config.toml
norm = "layernorm"
parallel_block = false
patch_size = [8, 8]
conv_stem = false
optimizer = "normuon"
adamw_lr_other_params = 0.0025
decay_fraction = 0.3
final_lr_fraction = 0.1
Rows from block 4 of a small image classifier, named by matrix and row number. Rows with one number belong to one neuron. Each number is 128 + 32 x the weight over its row's rms, rounded and kept within 0 to 255. All counts start at 0. Numbers have three digits each.
After each neuron's rows are labels from the 100 images, of 14976, where the neuron reaches its highest value: "patch colour" is the nearest of a few named colours to the mean colour under the peak; "responds to" is what is common among them. Only what is clearly more common there than usual is listed. The data: retinal OCT scans (Kermany 2017).
# fc1: MLP up (model.blocks.4.mlp.fc1.weight, 1152x192), inputs 96-191
# fc2: MLP down (model.blocks.4.mlp.fc2.weight, 192x1152, transposed), outputs 96-191

fc1.203:103025167148105167125065113127165095162131146095123122137112074189177086126084109095085118119200164148117094104108103115123122129143164159090125147116170129195088149072143127088076094091113171104134123153136048142127151111176135123093107161120137091106134141130181173140150072106120127141
fc2.203:152162094153150046161138173097133069136166135138099149113146224122099138132144167145166111149036120116136130108098110115112111102150136089151138130089146165079088134166124128129154178142116106101151147107154172071099082081102111149118141103105145106061153135109134119109091181169135090201
patch colour: white
responds to: finding: choroidal neovascularization

fc1.332:095073105097081112158096137121141135128117134120155064110154114144160090118142187161121131102123090108111149096144160151141118064073144163155073042124127079069144079076098126112098200155098093099099111115134150088061106093106067079111143195144134116181094094076092205188119111139143097161
fc2.332:092175157067125096067136111122068192126148122171139209139119160155156125107066148123154155156137100124180153147113077060101132177119080129094105181141130174187117167142124146104158070102170162095111114040107136143138128131148116133135141103104106104132164123168143122100112152104146103159
patch colour: white
responds to: finding: diabetic macular edema

fc1.292:149126134119107146094098115131152152153179125180106033071095085106170109124124157107194074174102156147069138133127101181152129118177055129133148165131161109106136112123113088076101157165120114159132105134106182114100124131128119114137137068079134138145082133037100151149148151092138112158
fc2.292:141155171123089110118146100081131109154113100089154195166151156171100090152147108135129137082090117086179061110162149046105110128106157166062158125162095193100132128197132140133130073113115135096091171146127089144127120136129123152131131097148092154108174103195075141126159120135083104142
patch colour: white
responds to: finding: normal

fc1.254:135212139097079111077152136169140153128127135095098067154118175092117138150109150119090079096132123110087181068101161122159083132148172142129098067091113121115118046155116195137096167093065095120139130126115124121133156098123112116152130150168169090116150149130150119130129144129127088093
fc2.254:105041148136117113175135155121129086168158127126106147080144130090090115151126137181128157170182083123148097181136087115147119123158107112140107116180155111155086109130096140105155116134170117100150134162137119117143122152166118058132147129095142116136118066124115117191135111088074134174
patch colour: grey
responds to: finding: diabetic macular edema

fc1.162:096084151140079112109132182109138173107107187162152093166161079128127113137076104166124160142146148100143119107124111135076106175157146153142110103145112137168101081178179135201113100109066171102237110113148163113204109155123112122151127113132157151095145020124142065101121152131166086127
fc2.162:190128111098142128132162137178052068152135141145119064147126163168096129088129133104080166107072095129110121150113159137127076135108184126162062098166150097080131099112083127125139166127183139119113141101128116163125137107154155149169097189150171078132181156153149155132133164113104084105
patch colour: grey
responds to: finding: diabetic macular edema

fc1.762:101087105180125131135112120157103084069100195136070107142137134108148112087117109175113122133108088177080140100132093064102171068150136206104178069116141157133107164096117129150125131097181138107125064069127125077113128136091071128140092135133177123165094095160096179113140137127119094096
fc2.762:099158132102122099153167116119170150114132075170162170162181143142163120164131104139090129100097199116198149096097161176114110138149150099071062173104137130110146146122146174063132095162142092148101178157101128146149133089120127095072103111140148115089104095077156098148174162189086156169
patch colour: white
responds to: finding: normal

fc1.636:104111173115157158109086117104144109122141135088142102080174107110078109159174121135140120134083171144106106151181098151097134153173098112156175164139143127138109176129140128102150052137146110096124116160172123087149122166098090088099143111119080109056168137153095212102102093140181108088
fc2.636:169139060121094103171182193078065147173158120132136118140089132153122137110065143142150194137156107158118166077086137128154137113099080113088083138120154137075146122108132097178148134134122092181164098103150084108097048144137089168090142125160141150185131129103108131165169122102094151154
patch colour: grey
responds to: finding: drusen

fc1.226:103143082039152175148092113144107075094130125129140199071117165120105142062137059116133121134102166147135124142065132101120098141137092093114133148077147119127062158134090142158131098120145147149137084120083085106136089077122130102169124072112151127101130142163109134178164153085135098118
fc2.226:133138164206123075163144095106149162176144113127103053173149065094131091159097143163141120193172155104177124104151134151148161086101201123126134114092117167130180102126136103106116157126097113127092143183149107143096212131135181132101100083107096124143122133123171140086151075172141127124
patch colour: grey
responds to: finding: normal

fc1.66:144095125135130098176134140164122136083175143173138186144169118152119158146141203112157149129131149067138146112096137094132103144126117134115151199137141123173125143118108193128088112119072125166114120144176064158127140146170101117125159099146149165074172134183101098158125103121114150198
fc2.66:169157084152144075093130174161076110139118096136132107141158138103101083124144127147143126165186135158156089177131092191164113164120134085160099180133067142102128090140120110115154166111125162106172116088158195108176110101130181122135089132100148130139096087107098174116147117147070164127
patch colour: grey
responds to: finding: diabetic macular edema

fc1.702:102110100193105112144112093130100082122120144165113081164147045134094084103156125157116117076132105139131157027131068094104116133152145078121085149124117099050087166121090117122104143131142106098083114176183098138129112120090089091095103119084124105212105119121132104125158103162099126130
fc2.702:077131182105110135098168116115129093159168122121118154116113109143131173123100082110099139205147154159138085210111118122127121102141102162144171115098148155178118131127152107097112117121090146159169082122112144097129130087134163116134175111172081152016147097106137120140116121157101149192
patch colour: white
responds to: finding: choroidal neovascularization

fc1.520:098115133147116059108118132146114080075075105169118088116148131137106103153146114175066115159160173107172159047155126160094133111128184128090159138107079136155160101143138206156141160144166146141053037137098121148137104135105090158137161109143143108161158152126133088077172175088102102163
fc2.520:102123085125172147169086112116157111103193079154086166147100113135139153094136104074108069122158106148121114121140138128161140138106168123067174082168170128056058119149181089108210134106171113131153114104152097082109146099126128147083113145124072116086097131097123139105094124188101121115
patch colour: grey
responds to: finding: choroidal neovascularization; finding: diabetic macular edema

fc1.754:114114083144174098153082168108207103143186120085132110139188150144110149161109121094120109069169224114086122160118053103145065119167146131126165153137185098222131132091196139103075153085127143128091137120132106155124109117107079141149086120163134154089131140109029151084137131105127116127
fc2.754:095118154181066097103145090065044128131155141143122156081075120109171129146100169131130086122132114204104083099109122106150155083120136119119135138114065158118117106121091075152178131102063104109124124111166087048133116156135161130099130129069109115117169125123150106133130151135133119143
patch colour: white
responds to: finding: choroidal neovascularization

fc1.325:137169108146140145151119160113088088082101155102136120124093144127122107193082129093132086231096043058124066153106150074162161109144126106072191131139099132139128099165053099162121121132161154126160152100171114109081093130166100221149148085094108086166140112156094161047112076173160156110
fc2.325:147085122139127124086060132151124133136105095130143149099146145128122125080168149132112195128093159197125135119168144166154160123064166136174140106161181148168093167091151138098122115155099144086129101163115078124121069153088131113143156144095082175119102101160104123208159181068132096177
patch colour: white
responds to: finding: diabetic macular edema

fc1.371:101157142136052096071078064138148140140104110135115163141120140188171104097141096148125081147140081111140114097046115050078097086102135077107145140089152136165138129067162150115123144102056105079167098099107133087097157137151176095088129151151110090089078109091062131133092081202096115081
fc2.371:120119171124198129156071173063083150115151091083128139107133076118140145156131243108114124161109161088114122056172133203161124098188112162158118084125111106084092185120107129115120150148172075164118097154109085102130102081118136116124156092053126111110142145206201141117156168104116094131
patch colour: white
responds to: finding: choroidal neovascularization

fc1.726:102108167103133192141200122111151136114102147059058092168118104131110108100110132185177097139109090179121130078085097097167153146126135137174146095172119066136108140116103127093144147164142126132161176151066050104140134154131132069134117120140152094154054115144171121101065082157109111198
fc2.726:108136084159091049134040094069146091172085081192172158076144165147155172129121100129077186166154123135184147140164162143097100042172080122103161132174103138127132119138086177200137077102147157132130064128136137127104124139144157136124160138130172149059149126115136154172148172149147169155
patch colour: grey
responds to: finding: choroidal neovascularization