config.yaml
arch: "mlp_mixer"
model: "image classifier"
dataset: "retinal OCT scans (Kermany 2017)"
train_examples: 98430
image_size: 64
crop_scale_min: 1
horizontal_flip: true
rotation_deg: 5
cutout: 0.25
targets: ["finding"]
num_classes: 4
norm: "layernorm"
norm_position: "res_post"
hidden_act: "relu"
mlp_ratio: 6
parallel_block: false
inner_norm: false
drop_path: 0.05
patch_size: [8, 8]
conv_stem: false
layers: 12
width: 192
label_smoothing: 0.1
loss: "binary_cross_entropy"
init: "lecun_normal"
optimizer: "normuon"
muon_scale: "spectral"
learning_rate: 0.035
momentum: 0.95
nesterov: true
orthogonalizer: "newton_schulz_5"
adamw_lr_other_params: 0.0025
max_steps: 9400
batch_size: 64
epochs: 6.1
lr_schedule: "wsd"
decay_fraction: 0.3
final_lr_fraction: 0.1
warmup_steps: 940
weight_decay: 0.02
adamw_weight_decay_other_params: 0.05
Rows from block 8 of a small image classifier, named by matrix and row number. Rows with one number belong to one neuron. Each number is 500 + 40 x the weight over its row's rms, rounded and kept within 0 to 999. All counts start at 0. Numbers have three digits each.
After each neuron's rows are labels from the 100 images, of 14976, where the neuron reaches its highest value: "strongest on" is what is common among them. Only what is clearly more common there than usual is listed. The data: retinal OCT scans (Kermany 2017).
# fc1: MLP up (model.blocks.8.mlp.fc1.weight, 1152x192), inputs 96-191
# fc2: MLP down (model.blocks.8.mlp.fc2.weight, 192x1152, transposed), outputs 96-191

fc1.372:519449420452623526411515547497492498558560529561477512474477521540477528482485498529458461479464511477469450546574501518484507479549510479556471557431478504482520483511471600399444523478465522464578446505459462519490506478442558502533441524517475489503489497545480506480502444521479448506
fc2.372:477535542493378508603557479497577476481542492466454485545443443541508498511492518472539499521534516508559550466465544487508513471456502505460526489539464491464506471482531467547533498539535482513363515492527527418544526445525422502477519440455538518447525456484458506556435465529468502509
strongest on: finding: diabetic macular edema

fc1.406:496548487529510470514438572516461531486545557508456580462490503501453430520499555511574441533442477485478542572529496490511533515463588487550512496503429584543482495470520497483526499541412516482528514478525527453534502522453486487489593447504552562377546521453464522435510494523576517515
fc2.406:479511540513486567459525474513493476514487444564493414531439498548527520418522445514525505566457592529478496511453508559515567531489525497505456466476547455499492523520481525546513511454542491515523521503551505547483569526597511519510505475531484479599457477528456518509456403496450430500
strongest on: finding: drusen

fc1.709:517562451421412557479538505461553492466530548503535509559569470471530483575429472398563469482569554528508526527499518486457539519519508560534503486497514513480522480476474539491445524434532534524562520476543502527484523466553431468480566476556549469553562537497453506504469470540493502475
fc2.709:552469562594534490531499512556516457505451477501423495485455485467451469464560531612469498468509451454491469500545478533527517545563504509430483493458464525491432456542502511523610459584453540479474501468472499452512444487513595443514515507448440531483444479520556461540498558483506457462
strongest on: finding: normal

fc1.578:500528628508530546555550482441527521434505498474475438411504549491476451523558557511501553540506476495492456556479500541443444496462463537608454476465489495549455520526453569535487440551535526516463552509515470529456405511495509505439512499560499530442491464465473523411557487497479496515
fc2.578:592426393475475448477518527522438504537473490506537537513449424523494544484429479486482483483531496539472553453525486438484556489559547430484466526524555512466543490475547446523480564479548505484533518511474507465508640522519447524543497503486509487477489542493468512574504568486439523485
strongest on: finding: diabetic macular edema

fc1.460:482574560502528486473508456427452498467403458528529491484463561529578533517446448444440496481528477498477530487488497439524423485453511469529510499482477453511490520567482588508491506469512488507551446496516527549490405496481530566499471525532490570500478449440544595456491547497520513512
fc2.460:470454491500496437503529547437529510442595525486505569519517479543442469514537553509506508523458534505507481504553434512430596451553506556499459466517605476538533488470465465486453478502542511560499550501479371472590529535485446522554530472486531483455587534477484383521489477519516501543
strongest on: finding: diabetic macular edema

fc1.468:493461447476550575509482561477498517528517540520476475587498507515511550498489509435464525535472439596501536600479485507495555538528552471407516497523535576513530478513520509441553497498476421448508567468455501395589470507453485499418486504499557496358417505530509514453495559549494474465
fc2.468:530563482451442473499437467551487463507441451511483516470492472544497449528524501548485531468535458396468491474538554498470409472431504582563513499515496414472433528515513519537479470488550492497433465481593465552489490507533531481568512532545432477550581443547570453491451481513510524465
strongest on: finding: choroidal neovascularization

fc1.67:557482474517470493540529454477508526549494520518485447442526521512535428463499555462446503489535516490490573537607514546455568446525540515490548477558479458488364520535505531509510469432494466434440568505525524480462456471544532491434521528445507478531525466542472498454479489566553479510
fc2.67:476458543512449510429492522460486500442489476453523529514467498505448590551490469535518539475602531490477456446453551455551453513463496479543463500433516516484618443460535426501533555522505531546579404486448491539532545504432482450584471475551501515438531524471525487551516471447461532474
strongest on: finding: diabetic macular edema

fc1.486:439531456438509521513446505517555527587452493475490553464454475470552549535533477501423479483495477444553492582555520507508524487428581521513556556493532495478461515473521469554486541532526548478477479452518538412481580538510481581495503473474538460522519486520523540453454527528501526513
fc2.486:494465577545496502488518476543488495453555504550494475509557558542485496452554576524558471504543519559447491432370504570484435531519504521507457521526488518527482452508538487468458456472513470440508511492396500526541458511512534490528526483532471535500522529515435489489460508530530479498
strongest on: finding: diabetic macular edema

fc1.234:504486462521538466504486490518537478479474517473526491487464561556463500498587471500476515508425443476489491516453448462503495501489509540476514457522440520523517464486492453479497573488507468526552488530487477482529520511520509482506536560459505476487487652549486449556511481501506524586
fc2.234:499483574427544523493494521530489555433536454495543463468477492487492535477536463528423494539495507504497453512504543415520476468554558431514445513518591536516460492564484548455457504466508427469401516515566561499452495567473539491459462500499479497501567461518519558458495482512518549462
strongest on: finding: diabetic macular edema

fc1.300:470505470502513481524507549517537543544544508500479527461461486459457520510551469413553549449408498523465525524545471477464489457592500488502538555407536541553546504417567535450502482503501472478470493400452491465521471540457407510514492445517512518498516515521434471521521510542463508452
fc2.300:470529488475417540543549470523486478387470479478504503538517475498543495507481531570526408511520509484572489465413493506485482507451531472533474464574424515435451526578423497546468510479515550487555570514573543493488483392553511438552497545530459516472464451473489480458444525429499473550
strongest on: finding: normal

fc1.654:511501516488547528556430548481537496455517511489464578511498481475542475458454450544508517499456346535520554527485568438429479558532527459483466479525542502553518500490479436560506544548516506489432474505447528531515517497480496499490496542475467525447472524562528530502542507428509462423
fc2.654:492500505502449423414540476488539534550494472504558462527539549521401524534527556491518456505560641508513496507502447534536492440455446524567512526525439491459452521490484539468485488455450497478563541485486468468510517445527466509471457450543528506505500444466486458471455498554504471525
strongest on: finding: diabetic macular edema

fc1.50:452446427497511439439538577494573567501512515479460489589505512470542592447547422463410561543485453492565556485445510556525506558537503534556515459479542524454460548491500518528550446548480454525500502519472461489506513538501518492557462550433506505517550480529455499485485457491506483531
fc2.50:551607577505553496553461448485460470486476546500566537452540442513461432506446586544551513515605511493518460520509501402476452456500487491476476541518506464539504444535506449482503510475525467476535471497499492510473499520492450416482472496506443546499456463487580493484500510473535503502
strongest on: finding: drusen

fc1.427:483535519514500484461493507465480537501510414595477515573572437488481482489506423474435460492507477457495444496482479437473518521539525480503541519548465511498467478371473478457519494517488501505476504485505539520533535521544393497470497543496565423563488549517482529548466498543493486461
fc2.427:501468542577499474514584538535564491520512557444541504493447599428527525440478620539538513538527500510520509510457510515541543523437495521545453462489509499513546488566566484538483523487421519519531515481463501466451512459515597530506500460494431579452551402505514507469507497513511510521
strongest on: finding: diabetic macular edema

fc1.626:524596479470539485413465463487531497480499572594468448483512495483508420462494572562481524502485502471507474534448488474478535493564475569513594497516536520503533528484434503512592500503503469537472522483418498524427460534422490467526577536405537540419513512564494512537502501498418495434
fc2.626:523442534526481463597520565573432473551521472458521514503486520537494498510489527454501469395487512514490530504494547462569450492489392447480418527504511477440523472497567480408431433492492530448554496535585431512458540511546425475468435517455420432552459453476499519485540517468473527547
strongest on: finding: choroidal neovascularization

fc1.474:476463470494493516467539527454404462490481545529548529525469467508466465475457541522515448447542498542461547488551416505479523480566440475463500504480509505575497560395461503514482433460502553507547530556464531454534503517466525470503539578542577513474585528528476463429507559499514479465
fc2.474:511483510509473443517400522566570547542531453506480507491522555476510588537457463511501576546484449473480477529485567482499477507457477457546525481493440521420534468584517498465507564536457432527472447456584465546543493418564500497486528470504439463513464490471527509557509463521498572579
strongest on: finding: diabetic macular edema

fc1.445:490460483507577527463514471437535486500512485522415576549499554509464508487514537515482454494437493431481433544504557481520500479448506461488428522494520554449610548502517550534516380538473479501501525495499551424547532433400491476504488484486506507449478490509526488458487544531464527474
fc2.445:515524456548463552556468512507523476477468517507563453443525488509519550438474506487468497547528462592470532462492484527524477562515481509512601519506473493522426459496529404420473515507541497488454541512512425569458456522581453490456555506527492464578523443520510467514496448447523488521
strongest on: finding: drusen

fc1.723:448528487441496519536511505571469505565486548446469517472494497472520495516477456511463469552436568442517471491505529479501544462503475481525477512515535476493513448495506539462530481481578484512535483551447548569528429431562549535482542528504526489572494502401531544501511540561438503486
fc2.723:557499526539496448480424436432533569563472453531527500504489454548508540445554515524576508520519495468516522513542471519468492496445513589505508562496440507501474520528485537493470440439447524448501518443499379507510521574484492468490497496466497490452577457585466502517480574392478466449
strongest on: finding: drusen; finding: diabetic macular edema

fc1.404:536454557544444519502545521453535492486464465504488482555521456525427464472483459470422559498548484418510499535485463500521435430476495499507565507526523493443491512514495564543534504511501482498456594526563457505482479517513549521497464486559493544454453460530475528497520536553509508462
fc2.404:485527448495570494455477494489461490515517520520528527433513534456553537561498586505538446446446534540535524473549528508507525494522532539492503543473507500553479554489477422486478504474451572544508487476414525531528519476429455510531515571464501428457527546456512417510493508421499484539
strongest on: finding: normal

fc1.683:491479528451498543487542509448494482481537463515500564575472495467469501461546587526496467445507505520466484505470540556542460500517464426539563439487490515431438482544489505474446526430463513482543518483485525443403529473522511539477497417589467484533533451444481567583558482498508501481
fc2.683:519487546557448437531491442515512499552453504484496481427491496522526444531490452463473430555529532513509500485544478485476528514505510587455501560457527517568512543447486503513576469548519526528463492537473546510563491478453449501541496529402534508480488494548480479426523496523464450545
strongest on: finding: normal

fc1.267:514504564531483444473567454547507526502505597455529536516425527486504474581476483449491437492494497518536420493516541453518553491529542410484581510524592457487535489525532507557547541472423512516472501498501551496498498532550475518525519461500449496535535472453500453441482504581534494509
fc2.267:512469485455507487500472538456481493481480447509427458441587469477500554405491522550542564481536511473501573516485491562485445470483503595531441492514447542518483477459492475397467453529527528432555497529490456485517485498426510495478485507489515520498511469469522526547573489420438520474
strongest on: finding: drusen

fc1.21:558500519591530544522644496518466416498518541525488474516545532460460486443527491503500504510487407447532486500512458498498451510532502517516470453491473525508496502516470435501497493514455439516498466471451476460506546511478483540503465480491501506460439484460571466492579539605553552562
fc2.21:512500525466459485459487479478520518455422470520555488483445463500560506501492536461469497567456549510428514495524516544517591406488509525508488573509511510470532545472517498476512503490527595530497554550553565533543486469513493494495612565479529445486499506513494496524459507436448383511
strongest on: finding: normal

fc1.114:531508460477550510395457532491531501464502478448484500479563444528470524532464560473513521506570584533434398390498497516528490524414511511504513496518530483478547487533534413503461476510494489449516506518504467464465511508489425443482426456499463548544519482496471521472494458488566511514
fc2.114:512519505538508583560461506498508500491487515581475496476482509437493524508507470520463499512518449485549595551441521461513467503518480505483513445460475530499475486500472503470628556493540525534487445495502535488496369519509497472429497554536492536503480507506473448476450514455495489394
strongest on: finding: drusen

fc1.672:501486485506547515490506466406519527396470526532499503567497523434545476576530497548499500422474489487465477512582520587469543507485534525466462523522481477509533475503534428472504436501487545518500522516524420475522451453381517564465461524478488493522492487500494486400506509533496500466
fc2.672:549480544545508525533382550496470466522463461524507541387531464559497520432484481509511492469493465560494471572387467499523424481528458469536529471521498573458507503476454514488500546547556446486469514473447537453507469501601424449509511503523503484497496520489484486598509509413469537447
strongest on: finding: drusen

fc1.324:515555517582546462577563493522461467495497439489516466479533549502495496430481486501466604488535538470483543466491468426522539530538460502449575543530477375472482535518451486456455443517483442460508528510496429471507561521423561504455479449397553502465460496517495495291558420493450503482
fc2.324:435450473446513582483445527531539490501542501475500506482423499501451482548498467431525482496476483566478425529506532598481529484465570460546440493496560570502470519460543470521494451524537535564530452417448587491551500424563471530539541450606496492534547495501490551551448647542552436463
strongest on: finding: drusen

fc1.534:448450516464533405544509512518495486470583496551488574417530501544605565485481482520461519486506500487502491518486502433463496435576556405460502500471461492552499489528460432471493470551447552521522449499512472520538565481498528423485456473554477526484495513461451492486470467498540486481
fc2.534:527537494533449508468476528517537488457479512431532454503475551485391459490498508515466499550470509532534508484512564524505537554394453504457446487584525500479566504501493517535496378437491465511515569532551528537495432473509469521539462504514509515506474503504454534525549515532485538544
strongest on: finding: choroidal neovascularization

fc1.215:429536514528528421409497508439539501466544493503472444465545456482480494492505488561485488451552518453467471442533543487529415426500477486505447514548460442462474525471471563395513451545460472497395463532532539466465532559547484528492506542523540527505548485432473472445530475471518516529
fc2.215:534500487507552574536464542525392513454446446557518581451450452461527526530468538440456511508492523545478542595480482454480532482415562533468530459546543623475559457495485465530525512500533532504617582475421500502544498492517438465480436512489434536518495492506485421524529496518507496471
strongest on: finding: drusen

fc1.526:535492598461533561489552512465480520516516444494437431446538559588513462482521446453511514524507536514520464488488501468455527473497512493583517486535467536500485504505481519564487481518494436529459508467536529514512468438528557498536436481507491580506448558524449442602529517519527470517
fc2.526:527447516538511526539450468497481514472542588533489511453450494437517471512468475563572481553464462483442542548553416501461439499484526584506437520501427499534469425505531504501505521497528554494487521519471449490494488491447483474500498530468566413558536573557503446448537491469444466519
strongest on: finding: diabetic macular edema

fc1.623:441544528574428445474542587504456520478484551529479525491410522426462455511511528428551500422473410511497484550509467445501507545552501490456489424481477530467538554487528467522482458496518443487438442504498464525547592535561547487511517514482425536507467533514431446525452570460495499501
fc2.623:542490444443546573535482387504507431526509490509512512541506446509497563468572484525444520480424594466481545471502533568498481413449453548550516517527522502463489485528515532504520573469498567479518558558490564483509459429439459460476478497514595487498456484470534495517565450504461518478
strongest on: finding: drusen

fc1.569:512496559418496503528516446500458515531508488426462575437487442504446524452465444535516462460478476549506494469413551503542551490546472507500489455486512555488597434482505575530545508509490462614516487499431484590539565498523471513509549448542505501466517495491510514475457484501513501510
fc2.569:465509446522492535452524507499519539529503487492542430532469451507592491588527529527454471497561547457467490521537478511503445529528545542463529557548424472498392528543495459493481515456412483386518533504565494453421496500512538456522490534473519479567458500540503478512583488508482521486
strongest on: finding: diabetic macular edema

fc1.249:438469442575508489531526538518595566533419532580493463517479483484443552470536455442536504487462502511521459555482437505468501520510477496566512496520517534489536498507520511516522469521495376467511553513459465517532426500450463474434522478503497436538528505506482516544547518489495509463
fc2.249:533532484470488559535481497440436452524564541524522545486504479572530421466455582540546543483528502499451534464490559452485490500508495568453459460458508514469468498512492544433453480493485565452495500488528499517556542491542528495545512524465535573463389533516494511456508482448519535504
strongest on: finding: drusen

fc1.106:486497551532540484453527514444438468497565553512432611509586455500467513496421475496485461533509528499483514492565490519511502476481485469512503479487447459492545474505504489496486494505446517493516521493456496491524562508505544465564486511521540592527524595490573444513476567479484492569
fc2.106:500507454500493479490496507573572515511405430480575438510505540481511517513479507495499525502481470489517498537470480482504517579526537541539485510562514530586557484495432506539494479471410431442466446484489545509507493520468488488442489499501486476430478409475525533517592443503549536427
strongest on: finding: diabetic macular edema

fc1.530:479545500508437553467496526505542509441509511490490513499483562423556481514456497470548564514450516419488570530526567460509513528462504498507499506524490448490517415537507534575511494496483456478483497503575489545455412475563589518486453523489504613446481512477524511433471493560520518439
fc2.530:477440491449569517512479527501452536498469489510513480471481472576505525479518528500493455499529509554471467451456424605465480449501523540471498484529537529524502535451509515469556445511571511483605465516429510504476618519472477557486587468520516419515576521462495440539537484483453414513
strongest on: finding: diabetic macular edema

fc1.493:469499557546548585479435566575512518518508499474567501480494460496562457526471539419489513533461586480556564500496399533508486492501477519548587536602483526462534488500452510478544553560465507473527478514443481465429493510519489464522478599494551508466506499486478452479527518504503508450
fc2.493:513515448444485410525479521474454492438567514524428520533461560487505569541551504571547480516477402525465446488543531482467568450563519484528447478435488525491507577478507534554481429522500489448437517457482499496505456512484475531441504447491443500488496519569615501532516505501479554495
strongest on: finding: drusen

fc1.467:556450505497499443483506561511487503483526561518444538533498438483487475472505493488535524472516529493465533425556539481497529462523448480520523468457445520486516473452528471467514498575542491505413470556538431474550485464575478451591508551415573546528522520573509570565472564480465505426
fc2.467:444536482493513537538532469510514510504430442492515472528503487519509538550506474498505482496519432504538509545438471486523465529517525521554434564549526482542498503541469528535471557473506519480567474490455562518489487486477490483426465474617444459444463432476449441470530429498471508582
strongest on: finding: diabetic macular edema

fc1.720:530481593510452432484495492469628524491491470467492436575507456507544572502489574467494519511534495462533505495418402541571467530501435467466475467504502485485502498540535410552515486492463501461556487538527461497517565561499537465482546506422473436447504508499556476449504561470558482481
fc2.720:522549465468569547491501548481414482548563515483526554477476568471490452497479456527485535487493543519548491460510580430456505493524562495507556555531535478493509519485418554458522489529450508557497502465441565505479453503455481518432453467572511522544516508510544544538521475478472566516
strongest on: finding: diabetic macular edema

fc1.228:522394439475502505534482582526488551536531595491549469534486472535496468482591465490501468536482507449555507544485484456480479528545447439509442505510431564472503530477514451498526451505599536505560544563515548514458520556484413517513448504546556477503542555473509451547513452574471523556
fc2.228:495518540512524559503497475505502487473442440476517468431498468504501486554474496508455529579544602567514474483510493509480455502558514479467479549499490492524521373523476495510494562532473456480480497457574571537506509461524580465552469519512474599512520494563437538478450448506510492452
strongest on: finding: diabetic macular edema

fc1.636:509512441502529491540522476443487498455542497549517541408485525530459553508524444481455568478446458550509492439566437403453533511446506504534602519534497516541481513479469439439471499483457529492499480474496514511495452456481493507492541511532538516495512493564458521500485511530466525508
fc2.636:503537462526468534542483550561532453509469484476507529593545433544534486489510552486583447500515537488503468556489552566522519537477523461481382512469498458471440454540541505501516513496527574550499529510527509488541538551556466497560502481547501473508522478415473458464563480460539520494
strongest on: finding: drusen

fc1.495:487483521516483490492510425502442481465445562452523436484516524486435509492482460468487497545486520392466509536513621435554532522470437458458541446529516439429531552623525493540562484434523457481524537500472541478499516515444504508527505455518487515536433479467464552477514467394536544523
fc2.495:530557508499522496541474519519538490564474470470526541485479473513555473510518532492487512459483499597533508443464400556446447486503550531518428478484494535529465463412500464476462498544495515558488476475523441518562473496569521479483522528550576493509562479519493473524455480629513487431
strongest on: finding: choroidal neovascularization

fc1.290:435442485519523596410527514515511556499483474471481524494502517502543509501515582460535483484476500539550542561506409584526467512439517538523465476513537481481411503443528589579541480458501503547548461520530430528528521485530541522452506488483510499452473559516530485548529510507523452502
fc2.290:578513504494494406587476537519512431504511483518535473522554552513486489511487459553489476530546528464479498427554537446480586491576438471467547478445520564516554551579470476411487502492446493465468525477428560549468485477480479501474508528507520507523533473494514492469420517465471524492
strongest on: finding: normal

fc1.706:479476484494493535542516524495552501495481493500464517476479490458448493517498486461481470483564556574529474502428494491500538506552467590519530538479527551505422552527499538488459440556504569447473620542464498560460486492495473485394504574502488435549489531505459501406516366453476489472
fc2.706:551500539501489459464493489481463481517559493473527487512482484542490546532453509519512505507534573467510496474570491469489492491454484436455525510534437459455586507473458450514494553493439480503543465566514438443508516461516509488567494436538539608476498491548523539608493574527513566548
strongest on: finding: drusen

fc1.388:544534456459515496533472476528590562441451560404494480560494446540554510469483468516509474479468514471462519509497539503523440500406558514483571554536504504522454538514535588462519482529494488565454501490481518384476539506497476500459448510490484532421535476515563505435469547519463466447
fc2.388:452493501464499584421470485478444475544503430615485568465429515479397495569576561435512549522515484553470487476479484521425491522535544524466465508486505509523432480456473473620488544526524499532492464481546535551580495510479455504507502540461505474526437504418526461479483476433451493529
strongest on: finding: drusen

fc1.98:536521497511431473559576464466512492517498502588453545577580516522472482446391535388497470452455491476486504516464504526487512503517487470516449561513530548537529510514564531480567461447493503524497512524570546505472443449534555507451441512504550509497507521536463477400454453512504462455
fc2.98:468550529532524501499451529527489498547512536452513505459492507455487557547550522581513506460481491516511568539603483476532516523437545575499547451465539511499432491522511441543450523593501548505494524489433514505544566499504481525478463513518478474495517497435552450579440555513490421440
strongest on: finding: normal

fc1.514:485510504482526570469384465490434500508516484498534466440496450511507579490508506437511459518518440531514519511426495506539543503453483507477497527537581456492493498521506479480510494611491511541473466525518503533517516521560547458495439492505452467498535504497554521533555464500484528507
fc2.514:512512561501471477523558529520566507520485470532480548500523521491531477459421477494421524471493576478522566519535508499480485477518464489541491511489424571492503510478479537559465442434515499493551522521449407486488488487434440580472562521476528515469472437503465579439437535469525485547
strongest on: finding: diabetic macular edema

fc1.35:496568471497556546436468519478563508413478481492470502482529478484525498510505476510527476497489508512404531477510485561500522461426493497482474579514495499510491508487528457438548488551517445484491498521487517394487480532510435579379496553524538517518562489467472493489545474528536488542
fc2.35:514479507492518558461467527490430513513443484537521534437447454531448493582505517534436476578497505561452526568484495485541440484537526543464529462524556505513495445479470557479548522492518549511522541485509468530554463488512467443540438497466472553465486542497495382460451463449489495464
strongest on: finding: drusen

fc1.402:453476535521494508540465432427487452450499483462501493501470467502524482483541448521564428535518501545454476467522535549475471465500503525454483443535494483524529596464533429499545505478553474487564530423487483491462521488528545488452533531463506407515498471501526545514480472410487509458
fc2.402:515492522456500417480466582476539541542465447515502533502561478473490533512428559470474473496530512430514569485521441415470482562469467484544520494505549568453423479522487497524517522537468509542420486584516456538536475496498437503496423467529506583463507511462509414518495533556524554461
strongest on: finding: choroidal neovascularization

fc1.717:489574448470467475525432519506507450480449508546532421532506564515419497390512455468563467461471505508551531572451537470527433442517434443507532435510553568511554573557506500485562500452468530524496538532494488513475509546524487503570521541498508426486498505565513506505525559519469520502
fc2.717:515471516613511522448547473472496532473515553459549565463506463469524486539484515479537519477473586468535473510552502498515555579485559546511564445434445472484477501490535522506480367489522447553526495464477562533533548470491515508407541483490479567506536513470525485527507468454493473461
strongest on: finding: choroidal neovascularization

fc1.158:580573532503534491465452478512538564469540505501440518466475566530533531508473475468469497565459529486510410486432510529457466505467488503569469539500558477451518500492509494534495479505448524454505512555486515508495446526483546592485532541522484544529487508473408506413494471540548543502
fc2.158:531448491526496593512425522496524467524424490487498518442509433452486499487498495520510499567476530552475585581505482525557518534468501508540510439486456519493532459494502431471527487445527495520502515496483480462501450502523432417436461483446539529548484556494502439491501510414501475485
strongest on: finding: drusen